Weights of a small image classifier.
Model: 32-pixel images, arch gmlp, patch size [4, 4], layers 6.
Rows from block 3 of a small image classifier, named by matrix and row number. Rows with one number belong to one neuron. Each number is 500 + 25 x the weight over its row's rms, rounded and kept within 0 to 999. All counts start at 0. Numbers have three digits each.
Before each neuron's rows are labels from the 100 images, of 14976, where the neuron reaches its largest size: "top examples" is what is common among them; "patch colour" is the nearest of a few named colours to the mean colour under the peak. Only what is clearly more common there than usual is listed. The data: retinal OCT scans (Kermany 2017). In brackets: how many of the 100, against the usual share in percent.
# u: gMLP up (value half) (model.blocks.3.mixer.u.weight, 512x256), inputs 0-42
# v: gMLP up (gate half) (model.blocks.3.mixer.v.weight, 512x256), inputs 0-42
# out: gMLP down (model.blocks.3.mixer.out.weight, 256x512, transposed), outputs 0-42

top examples: finding: normal (88 vs 51.6)
patch colour: grey (84 vs 24.9)
u.93:513528560492476479491453551480491495506513543471466448539492508507554463474505495484461494493525521465523538485463460525497524462
v.93:485517511483510466538502482518514492486517497484419499527448504508481505492494524521479512527497531509516508488507488512508494482
out.93:531508494462435544506465475506502525496493474563478491500458547503472507501481504475494484508499530494499542520490516554494524526

top examples: finding: diabetic macular edema (33 vs 11.7)
patch colour: grey (55 vs 24.9)
u.312:530488451518492477514498500479507467520492491480484514484489462534482455472530493510466508570462492492508534523480465461488507472
v.312:462496478471460537481498476487529498514509484530467521470471492541442537473532488506484516513479529467490525512494537546477468513
out.312:508538476554564488471494501490499506527518497515535456513533501505523515462491529500549472474485483529513449501501477488537492461

top examples: finding: choroidal neovascularization (84 vs 29.4)
patch colour: grey (92 vs 24.9)
u.304:497516481449454508528560460522495540492509504490489542464462517492486544527492538503508527481488521469504484518496523537513460511
v.304:488506472477471508502458482508490527474492521524488498508493491482485496544477512475484525514503516498499467496498510488496513507
out.304:468475490559478499494528533497558507526498482467557464521575498514507540495535514519463495488527539527516474470500490496501472526

top examples: finding: choroidal neovascularization (59 vs 29.4)
patch colour: grey (53 vs 24.9)
u.364:520503475435462511519469496511479487510484458498470523478467496446462521509512519478486480513476497451462477520465527505471512501
v.364:534492512513513521494504489480527455513475503486457507469447509512477507494520475496475479575455503495499544511501498546451495517
out.364:490509524557505480451531542503537483482506535461537491546521490512518497507518505534507509476507512486531480473496480479535474516

top examples: finding: diabetic macular edema (37 vs 11.7)
patch colour: grey (81 vs 24.9)
u.150:471486509516492507496522498494499503529509441541489497505491522524488512507475537499487467524553468468496505525449517498491464459
v.150:494475534483480496498538457487505478456461485495495526483487517535449488502549482472493523498525508490539517476493530545506471502
out.150:516491482504504540511463529498474516520461477510516474522522490479503526466518545539489509482513486527475506495508521526507489466

top examples: finding: normal (92 vs 51.6)
patch colour: grey (72 vs 24.9)
u.100:540510474490507495494456494531497505491507522491483463485460438452505472515499483499507532517463481492456506522498508495471542511
v.100:489512457517474523496505465535500519496495475502479445441440479501448520485513534504529499523504466492487541514519492565469493488
out.100:490489548431502485489513489492445461484505533492476487450469522487500510486445483510508447533533493483439509499493524504487516481

top examples: finding: normal (82 vs 51.6)
patch colour: grey (65 vs 24.9)
u.303:494502513458511501493481481495502483526509521488459530485463467476472544564493453488480493512516463479468526496496536550463488491
v.303:521503503496471529514495520498543502502482511496432491461470476528527482533499485508502488513522507479434528525484518539476489496
out.303:495492482519487511507471458514494528487496472511511483545511500509513538490438555507480495461516537528505482494493501485517485498

top examples: finding: choroidal neovascularization (98 vs 29.4)
patch colour: grey (97 vs 24.9)
u.284:502484524467427531509511516456528502494503459559516540493499544545478504550531493513487502484499550456512478487451530489531514491
v.284:527513534465489515539560492480538478472477491507481552471494530548508483522519517495514533507497542506519526473502541559496463479
out.284:447468455507510507518505493539470528468454479549502584509485506439464498485485496489537521506477464494484517493521521496489541471

top examples: finding: diabetic macular edema (45 vs 11.7)
patch colour: grey (56 vs 24.9)
u.28:508467482513485486489535448513517502472478446545488521499481478488477495505478485527510501474449505473489482572448513468502461482
v.28:496461530526510501525538468460519462474469465480491545465479501545501487547504488470473526549491511519520488511507517510474485479
out.28:464537500502478516468497522495515490545482538463521473511520468522516495518534482548494512490528470451470510481482521478516450474

top examples: finding: diabetic macular edema (47 vs 11.7)
patch colour: grey (56 vs 24.9)
u.473:525505519502510513490476518447540505538515527501512513544528499534517485466543445490470463484504511519513502515494484484493512500
v.473:515525524517457488530493496529549521493541503482488524530507499467524538493535515491541509474476487511505512495517489561475475552
out.473:495512482516508523486488536472540508515474504485535522532523502505517463517510494496479538505504510487519503493521499495510507498

top examples: finding: choroidal neovascularization (68 vs 29.4)
patch colour: grey (78 vs 24.9)
u.36:508520530516461500503467487522509513437519501524487427471461492470486506497529498499518525486479510485519480517499502536507503535
v.36:529517520477473533479500474507508460504511491508487513505455533509470505474495502495455485537474518454493541507482533522494512513
out.36:496516477509508459471511491509509421494529504499513489455504485546497465516508517508468491500451492494524456497484463461516514487

top examples: finding: diabetic macular edema (40 vs 11.7)
patch colour: grey (77 vs 24.9)
u.189:539495463489502503519488512519465520537497476496486510467489506494483506450512521524477528523487521508457486530497514505499486486
v.189:480510499475475466512506519482526465510506498471473443488501530520476534510489493505456483530519506466471517496477509514444486498
out.189:482522530527502471482493472520515504520530518459486481496515483523534476505484506480490522470536496523507522528481467472494479498

top examples: finding: choroidal neovascularization (64 vs 29.4); finding: diabetic macular edema (30 vs 11.7)
patch colour: grey (63 vs 24.9)
u.510:453471527474516528519509503465526520544504484504499461483498495477516547510448470526487509481488512498456526513478545509488469504
v.510:470520489443512468513476534463506496505518549459521466495519465538507483528510471509472540493482524518450483458531507488502505527
out.510:470490458498516533489463536505491565512471463538513566514515520457481518501528503520518523486515475540485482487506493519540500498

top examples: finding: choroidal neovascularization (94 vs 29.4)
patch colour: grey (68 vs 24.9)
u.495:509540548434494473468468501477497494484494506555495453492483521479509499482487454501498536485473516472523520521481518550498469489
v.495:497478502483519528496476516505546452498467478471505507514503487498525509533519517483483533517527492513493473479522544523506482494
out.495:510475559497505497530499466524488476509531482488453459492487491527502524487471523487493465506499521525478507526501507503437519526

top examples: finding: choroidal neovascularization (63 vs 29.4)
patch colour: grey (82 vs 24.9)
u.166:487502540453476480482488526481516473508523496522495453478490493504479538503515461513483479493483487484486518501480525536474465525
v.166:492500540468475456521490497489518424499493511473483496488450478488461519536501473511453491538525501479479534504487550552449471531
out.166:491478447492504535501495479505489495512469498535528531468484497494474454512502476519524528527422473479486497482519492461514519497

top examples: finding: choroidal neovascularization (66 vs 29.4)
patch colour: grey (61 vs 24.9)
u.314:470443498494492512493500498514464504492465458468537482472534536473467539513500516478517533492477490525475485489529536501482462542
v.314:459499468521494555459453481504515505577474459489524455529511468497485507523499495507510525472527474491483505513493498447523469495
out.314:512520499489512479519530549473550471511492510514509550504504472506523467538524484506541545519502461471494506468489537464484491463

top examples: finding: choroidal neovascularization (79 vs 29.4)
patch colour: grey (69 vs 24.9)
u.455:518502448488490527497471518494484503555498508458534503522533487516521552478543544536515487483466506495515475457501486474517525483
v.455:491510477503533478461514473543485513498524490495508527466484499484440475525470488470493541491495452516511503498509512527489485528
out.455:500481540493496514502515494477488494519532528504469451487481526505503535514470484500495441532486488507471496540494486529468527531

top examples: finding: diabetic macular edema (31 vs 11.7)
patch colour: grey (67 vs 24.9)
u.65:489498482512468517514513520447517486543508505474494494492503449542506524530521525484452482519480467486504541490486495510493523483
v.65:540574469471514468539507514517512514500548479480468470506513503447503542544526532497514483507521482468496484503478495509440503466
out.65:470494468503507496514515523550516458479485505477535514472532474515490449541513490520505520512476481469443476473510525442491497484

top examples: finding: choroidal neovascularization (63 vs 29.4)
patch colour: grey (90 vs 24.9)
u.194:533489496530472476486507520503499456483521492521514481513512496548489479466550442516491508495505512493480545534499472476498509520
v.194:539502491471520502514485517514484496524502492473479474501490487501535520515530520573509500514514531519487469485498512490505505454
out.194:487526507493509482503513516479510482484502464522474525494507488481532493496475531489469508479517488496504482509440505490488464441

top examples: finding: normal (95 vs 51.6)
patch colour: grey (50 vs 24.9)
u.273:489506490459492523464511450478506511569485475519474518472478511499505534505509480506527515505493513501488540513500522516497460516
v.273:517533495510474506525526464518498511515519414533454530522449513507492507500502556496508503513529482496530508521463488546456484488
out.273:473510477490496468464503535461499502553509506467533489494541505510530481465513501510472495470511534509491444497463491447508461476

top examples: finding: diabetic macular edema (65 vs 11.7)
patch colour: grey (63 vs 24.9)
u.94:522487470515492499507481502498479500530515503505486452509495438516519503466466499479502480485514457476468514522484470459494519506
v.94:527464536512494531501522504458466502494480482510495539478492483521536486490520477484512494496518514504492541532501461483500532528
out.94:487489507524497453465525505502502477519509433477531472502532542536484518467515498506458507486535521509499488479480494471498464480

top examples: finding: normal (84 vs 51.6)
patch colour: grey (71 vs 24.9)
u.67:509513504479509529472477470504478511519473491542459501475452444502486506512466446488494491510519473473488524540482538535437480463
v.67:493516547516530491490503530537524495501483533484466460479509501501524502480475510496519489514518475532447504498515511576481501497
out.67:530457540485531537484452490485456511521466520481494514524502498493537539489472437532497448504557524521485506501485514511492498509

top examples: finding: choroidal neovascularization (65 vs 29.4); finding: diabetic macular edema (30 vs 11.7)
patch colour: grey (58 vs 24.9)
u.171:497490484452479536508439515454478510556479509496522486530530510507502521507496493501482456482540517473477481452477500452496526496
v.171:490492449542480518487509496516555498477504493504514509489515490516499462516525525470521513511484482499499509509514506533503521543
out.171:464460496492511492516455499477501533505533495511476526470502491490509511517484476493486457510492477537484486551507464510465529533

top examples: finding: choroidal neovascularization (91 vs 29.4)
patch colour: grey (99 vs 24.9)
u.333:518508513448471512468466510456553504502480476528506463503488527538495525468512482533488493494475565494535461514464509493499470484
v.333:510490509516501500498494480533485501528512480546462446450447491508505489499464463478498471535511479496466552560480480493427502488
out.333:532517470518553517497514506475472481499478533508522534504483513471493471491489462520499538528449468489490531483511505473539520468

top examples: finding: choroidal neovascularization (64 vs 29.4)
patch colour: grey (65 vs 24.9)
u.84:534518475496466540510497521516515500541496488465524468503500492472482487438558524522504529488464518493462524495507529509508503521
v.84:553500513509478504478532485496532467516482460507476502475462527500485557485495496506483483550473505516511520542488500538465487531
out.84:427482519475498480498549479505469493504504517496465476462504524533511501503454523497501449521547499512481492534488483492470510449

top examples: finding: diabetic macular edema (41 vs 11.7)
patch colour: grey (88 vs 24.9)
u.131:524474456522432510485486498486512505519499508538498521455482463523514497488518466507492484508469487477510472531473506492503492518
v.131:528508537483504516519466513484533472497514501490468495468449511500489518487510506525458458525497496509466478495497531529488505557
out.131:486481510538537489536513497485517518487477485497484520526507527457506516538458481508502513514539483531494477506501505491501489486

top examples: finding: diabetic macular edema (39 vs 11.7)
patch colour: grey (66 vs 24.9)
u.471:493484466513479516521487495502514497527477505489511550470498481464486514497502498481506510535438464484493489486504521501498512531
v.471:522488457518510514509495479525532470539490488491472509476476490500496512466505539475506499552465480515486543505506512530456505508
out.471:461508499522533476549496530455504507511478509498511524520502472434530535452452501555506521497503490512479485487513553488502471486

top examples: finding: normal (81 vs 51.6)
patch colour: grey (52 vs 24.9)
u.359:535531497497462497471465511511510467527503519490481493517479470517515501521547475507483496496516466475508517501488502548481529521
v.359:499495543500497516504500520490535484549516453516488483501504509504485541505483497490487507517499532498453523527496543525454458501
out.359:516510455554523530530481507525514510524491508507490504515499481468502464496505501529480511521488460530499470515502456479533503486

top examples: finding: normal (81 vs 51.6)
patch colour: grey (50 vs 24.9)
u.108:502528505440479508506518482505480479487495493512457504427430502490463535521495501518507527506510500457489490474472559556500480475
v.108:530504515469497508516498487512498483483477503510451507458440517552442513474520472504506477536523498472477523500494525554462488519
out.108:491479486512489518515477510525524513486518487467473545477506520503511496564476498484486472491557549514488451479488498528487515519

top examples: finding: choroidal neovascularization (98 vs 29.4)
patch colour: grey (97 vs 24.9)
u.59:512511483539470508486530507510516535499546513507527490509519513430517494499490523494519509474500511496529483520498485514511512500
v.59:467490493512537506506467514496477467487479516482513500500527450522484473507532497506522514495497434503520507496514513502499507506
out.59:496497500537556508510518498479510475549515537470462475471485486506521513494466474495497484518450483534518477509518462505494507502

top examples: finding: diabetic macular edema (37 vs 11.7)
patch colour: grey (89 vs 24.9)
u.480:477518479486494506450519465490543474526462503514492504513476487533474482501502446503491518519486516466482520507463503485504471482
v.480:526517518475461501508490512497538480496484483522431499465462510494484548486506476493500450540487500491483511518469529565444499523
out.480:501523481500516490492498493509520481474506509505518520495487500535487477541507525439499490505494454463504460494506472482486555489

top examples: finding: choroidal neovascularization (73 vs 29.4)
patch colour: grey (58 vs 24.9)
u.162:467528523464466483469518500455551471517483492493498512508489495525505514543514487513466494502519483459517529512455529512495441457
v.162:513493484502495544510477474512524475570503456491488484490489492493500545497511540499508498531469504493464504510499514521498489499
out.162:485481514554482456505551456529549445480523504482489440475485514557495485494476491482499469519479510486508522512494488479445488533

top examples: finding: normal (84 vs 51.6)
patch colour: grey (85 vs 24.9)
u.1:534519514457529535498533494481509524518495495540498551463477506477494555500502466516529466492489496473478474503493554536504462475
v.1:439487510499428526511500499482515521483520538479492502515503499486520505503503543479497495471467501481501502484525467519517522539
out.1:497483513515506513522498531511496490486487478483537473524552479499520531457509532501507515470492513530510489455514529511484468537

top examples: finding: choroidal neovascularization (84 vs 29.4)
patch colour: grey (78 vs 24.9)
u.269:477488546519467549465515501484551529505497448560526479507513549522530530536483521501507479493513497511549476542465511505517488518
v.269:473510506531515519461498507502508512541548510498507518489503511483504497518477533495526485489508423527440482544517474502501517535
out.269:492525502508494461506491527498559449511557505472489504510530446508535479530503536487467498489490511512512471503473493484472484519

top examples: finding: diabetic macular edema (34 vs 11.7)
patch colour: grey (75 vs 24.9)
u.159:511459511484445500525523503492500523495547489516511513513523536525481510510554499475458458487524533474522477502480487489508504509
v.159:504516515491505484531457539497503468526519498480501454538501483482526530495520535516429433507543511512487470489499479525503518512
out.159:502506479536488519506506535493500512505456498504539499557534506497524496450524514504518537481535532516532483475493522518510476470

top examples: finding: diabetic macular edema (29 vs 11.7)
patch colour: grey (91 vs 24.9)
u.426:531493476494465528494469485517530517534509493468502488470472514487507509517499515509464527490466524509492479544498515504512511528
v.426:506540467474460529502509481498553473507488463518462494497466487508457534499520531483446493548475499442513523519463524514466469496
out.426:479528501536489449461488488518506484519531541466480440494517457526529467468518511520490476496526482504520527529463443465502450474

top examples: finding: normal (81 vs 51.6)
patch colour: grey (63 vs 24.9)
u.465:465497475528480506460498506508501497527513508479528495513514505493471476505483497481500484496515445496458523497521488476475495543
v.465:461478483519465487482527491515526527474467468508478506483492516488450518470533501473508505538498453494500523549495480523477493541
out.465:490459497484466535529470498557510469508455500483509485500502468528490498501505493518493512527522540503493537473523518515483491544

top examples: finding: diabetic macular edema (31 vs 11.7)
patch colour: grey (74 vs 24.9)
u.78:469463477491486543498493536461514489543480539473489502468495459517496496530499451487501458535466483494450524496507483485474534543
v.78:490457464523490507501510554498497523484494523466518516468507462517494486454519480482495473524491497501485472479511489514511514570
out.78:446533491464521502508479541507496504541513475499504554543533494495502516541546532562484510481517469510478463479493503499547501438

top examples: finding: normal (80 vs 51.6)
patch colour: grey (78 vs 24.9)
u.310:504487507490511495492530471516473502512466433545446529494443514495490524510497512503494452544511484505522541549476496521456503422
v.310:510516506487502511539523511529516532479478513538422490460483500472504483524510473497535468521526493481442530541472509535453508482
out.310:473471508495487515565478500485545516479500513496496469494512454524529511523476506504494515532483530525511528504537499516453512525

top examples: finding: diabetic macular edema (38 vs 11.7)
patch colour: grey (75 vs 24.9)
u.233:512511500513441487509499499444567524517524519491504502484521456525545569512527487473530480485503490494505498504484443472502507526
v.233:531503478519530478467460459536518496553536551492512541503513505485472473523472432491508536503477493525510480506505522494482472502
out.233:520483545509520482496480471522491509496512512489473471495461507462490509513446462454496484527485478515489518528507507519462521547

top examples: finding: diabetic macular edema (49 vs 11.7)
patch colour: grey (75 vs 24.9)
u.348:506505477502487515539495509484533500500529520475477479457467473481505497537494517519435500520502473494466515517469505480507530506
v.348:509500494480505488487505482555546430471458521475476564492481526525492489500549494469495503558497513471502527476505519510478500492
out.348:470502517494477464465485553490501492507513485495526494522549505519513487476531524539497471449537506498500468485466497472526464471

top examples: finding: diabetic macular edema (93 vs 11.7)
patch colour: grey (77 vs 24.9)
u.103:479458538503475516493531519449533505524453486514483503515485517521505556489482464459493460531490514479509528509490526534468469516
v.103:514495466503457489501544479482498486523527477501479443451475457526467511444508480519494494498498514468472500541463524500490467505
out.103:523500526444492499489492505460501497484485503500509472524527473513525547497493515503442520488535533515520477501473510496511483506

top examples: finding: choroidal neovascularization (95 vs 29.4)
patch colour: grey (86 vs 24.9)
u.125:524492501502502519472489537504499536507516495551520459496518527497514496492522495528529503490456512530472509568513491500485524482
v.125:557510494428498485532474509515463485546510490485484490506477504475515527493498539524477513508529546504473504458502519491524501465
out.125:546501496503552488511477495489509517480460481513508520512504448459532506493493492469492524460532505480506482491482506466520469432

top examples: finding: choroidal neovascularization (80 vs 29.4)
patch colour: grey (52 vs 24.9)
u.181:468476519476452524490514466502518479496480478472502515483494473471445537490544493476467499496466499496507514480491540543506442539
v.181:525529491489480505456473469505511467482489507500467458470445470528450507466527492524480481536491480461509519521492531544457476493
out.181:509468510532498475527498489523544500475513468504452484497502487500505518515488521463506488501529517512489493525511508522459471550

top examples: finding: normal (83 vs 51.6)
patch colour: grey (81 vs 24.9)
u.335:483441495525511495499518465527457508510435473529434525481487464528510511478499475488520518533499476513518515545443485474498486447
v.335:504488502498496512492504454494489443520508527457513488472497523528479494529490505520522542499450500526463523493521504470487516517
out.335:525506492454532487517493539507486498470520539469528493466516496465497509538521523506558484495483492479455476459542543499488514513

top examples: finding: normal (96 vs 51.6)
patch colour: grey (61 vs 24.9)
u.340:495483496513485479486481466552443513490490533508479464489489475493502482521458496454512491503536446504477529505506496506477534534
v.340:514475485537508541504471483535505494507511483485512526499500522486519525533479552491495512521490522521477498517514442468533545521
out.340:513459529465492486485483505508479499485503520480511518556499520517499452536511426495478494492543547463505514492480521479519499560

top examples: finding: diabetic macular edema (94 vs 11.7)
patch colour: grey (74 vs 24.9)
u.153:499463501529496530524478537493484546515531536495533505532541469523543440484503504487537526458471513499513475495530486491516533539
v.153:484501516499470450512493531487454472489518516503457517502471499506514473497486469489476481476557513454501517500460471468503484498
out.153:498461518502496482510536458522506506474476438510525509551479552492441531486492503496530531506480507492512531476521530497509500527

top examples: finding: choroidal neovascularization (65 vs 29.4)
patch colour: grey (58 vs 24.9)
u.56:550489536463458491503464458507463488486500519524497497483447501509481489488519474478472492512505531468517477484501497484515486536
v.56:493496463503484481481490504495507469548481469495473451479499435500503521463502527484467510527486478490461513518489517509454451497
out.56:474518492522498460492538510488474504494531505510532517511506520454476509482508514513476483467487474494505476484490497469537495463

top examples: finding: choroidal neovascularization (61 vs 29.4)
patch colour: white (51 vs 2.3)
u.503:497510467504485493484542439517506471525500474515483490471467497520466492463517456527496519537493506476495564534463494488475485492
v.503:540504499507501486479483480524543472485502497502469475476440494497449530474496496496481476577501488488479501519492518533453492521
out.503:565531549464529493495490490467468516522535512503489513497495482503538524515509513506494486482526490501517438504468470487540494474

top examples: finding: choroidal neovascularization (81 vs 29.4)
patch colour: grey (54 vs 24.9)
u.167:529526518456467527510496487463520507551505495548489524476500504557525495528488509507496508488498539511513514498485517512512477477
v.167:496484466493464507529455509508538502488510536484495450492493471525485512527515479498521524506467541494492492494515503511489517534
out.167:507502490449520528510466487511463526466505509534486550482466490456490483539451498479512497521501481472478515536506511498481568495

top examples: finding: normal (81 vs 51.6)
patch colour: grey (100 vs 24.9)
u.6:475514527514487532527507469518540526474569494527452513487456511529491480545483541508521458484520492492512477520506511545452500502
v.6:528497512491512480511511456481467478535504512506488481473478489516478512499485440484487488528495542503509560515496489469428493469
out.6:492499537484483465476489484468516548488532452529493523474510541509503514539501513480475468478525506499499479539477487501492511489

top examples: finding: choroidal neovascularization (60 vs 29.4); finding: diabetic macular edema (32 vs 11.7)
patch colour: grey (57 vs 24.9)
u.112:473513486467487498485516473501498463512478486513476510456467481515477501509509466520499531522446518477482509519474530498498447492
v.112:519501531463483522504505472486486491530487490518448504457455527509476545460495492501492467540486502509487521551486509530435506503
out.112:528527481515499509493503531473526495492502514518498556533494503499502489541496547454472470492525467459480462504498465477518542457

top examples: finding: normal (89 vs 51.6)
patch colour: grey (89 vs 24.9)
u.18:511501553486474551507520487468547531494515510526490547477474540509495560575483482489522460487524498489508459507492529545509502523
v.18:449474550495447505487497513464523510495506515503506479521499526478498521533489500471486458501483486502507482532498490518480546526
out.18:533494557476477506504501525503513483481517486472529460514538505544491539512535533499507454465557532501483468463497510506494489515

top examples: finding: choroidal neovascularization (59 vs 29.4)
patch colour: grey (93 vs 24.9)
u.173:505522527509427538518501463479540515476494485546490468500464535549429515490545513506488465496504524443515515497493516535509491506
v.173:499503488486493533502489457516515496498474469500504469484476493468488513547522532477510464549499477499507521536513500523482518488
out.173:473498495534480464475513543465537504502527492497535518563536529506506518483525532523481488464467546515543447491493487486524489526

top examples: finding: choroidal neovascularization (62 vs 29.4)
patch colour: grey (70 vs 24.9)
u.416:519485478481487483469457513474467495495502507493498487467474479485483501510514472521432496516505482497484479523452516493492505492
v.416:528538525486483490528514513502539454537525500488454516495474509516496544461505506496487469538466518484487524489475510544458483545
out.416:521438492504492543523473503489503561525457486503511521537498505466498536479516464530521485503534533509523522504512511534494493527

top examples: finding: diabetic macular edema (52 vs 11.7)
patch colour: grey (73 vs 24.9)
u.96:551506470461483474497475500537469513526513489461484525484471527481478472441542519510483504503484505499474485523484503512479516508
v.96:508491474496476504497512477507495465528467488502445480458439474498470502458504481488491471549474502481509547511487499514473492485
out.96:478526504495556481493513499518491488559498522426495482487522502519533502456496514501498524514509496530511512488494482487501458474

top examples: finding: diabetic macular edema (32 vs 11.7)
patch colour: grey (74 vs 24.9)
u.320:489520479494473488448523456512502460539511516527492529489463482541453507471517488515476487537507474462501511523444491495501463472
v.320:536517528482483479513493496497519463492505515509460515462469490481505530477495490498467465544470512505467516523486513542450480535
out.320:511508499498534516502477502521519467482471499508501528490475505510517492507500518423507490497482481481531455471510492522493512520

top examples: finding: choroidal neovascularization (82 vs 29.4)
patch colour: grey (75 vs 24.9)
u.42:447472502475469529511511511462559500547477464506510500506511482495485550463518487499491498495483506490493494499487541522506448549
v.42:555485484500490528479531470528489489504462463531489482442471522515501519504504483511517507510477530492485555529487510514481500501
out.42:507502464560535481487491488507462523478518485502497527503492484449474509474493551474500525478480461509484477515506460459545537474

top examples: finding: diabetic macular edema (53 vs 11.7)
patch colour: grey (56 vs 24.9)
u.266:521487461525495504502449519501492506521534484511511471508512437523513463489528504547483513478503525513505475519474475472544517493
v.266:487497458516503481470512478534520490463481535488494529481515438514502488473556502494503516505481498486475505502503494493500501449
out.266:465480502499489489487528512481510453488509552461477488458489499494540467489460498494495449511485519476489472525491475478485495502

top examples: finding: diabetic macular edema (36 vs 11.7)
patch colour: grey (72 vs 24.9)
u.285:479493505464448483486468520498496479510491489482463506506513495487517518543500486516479495489490465475465490504456512506456477472
v.285:541489512475495529505490505489548442535457458464500505522492515481529504527525516465481492538502526524527487484503522535494507508
out.285:462454459514517519529505468530510481491484494520496531474483482495475494532458466488510497534466477499475495496534518492457519511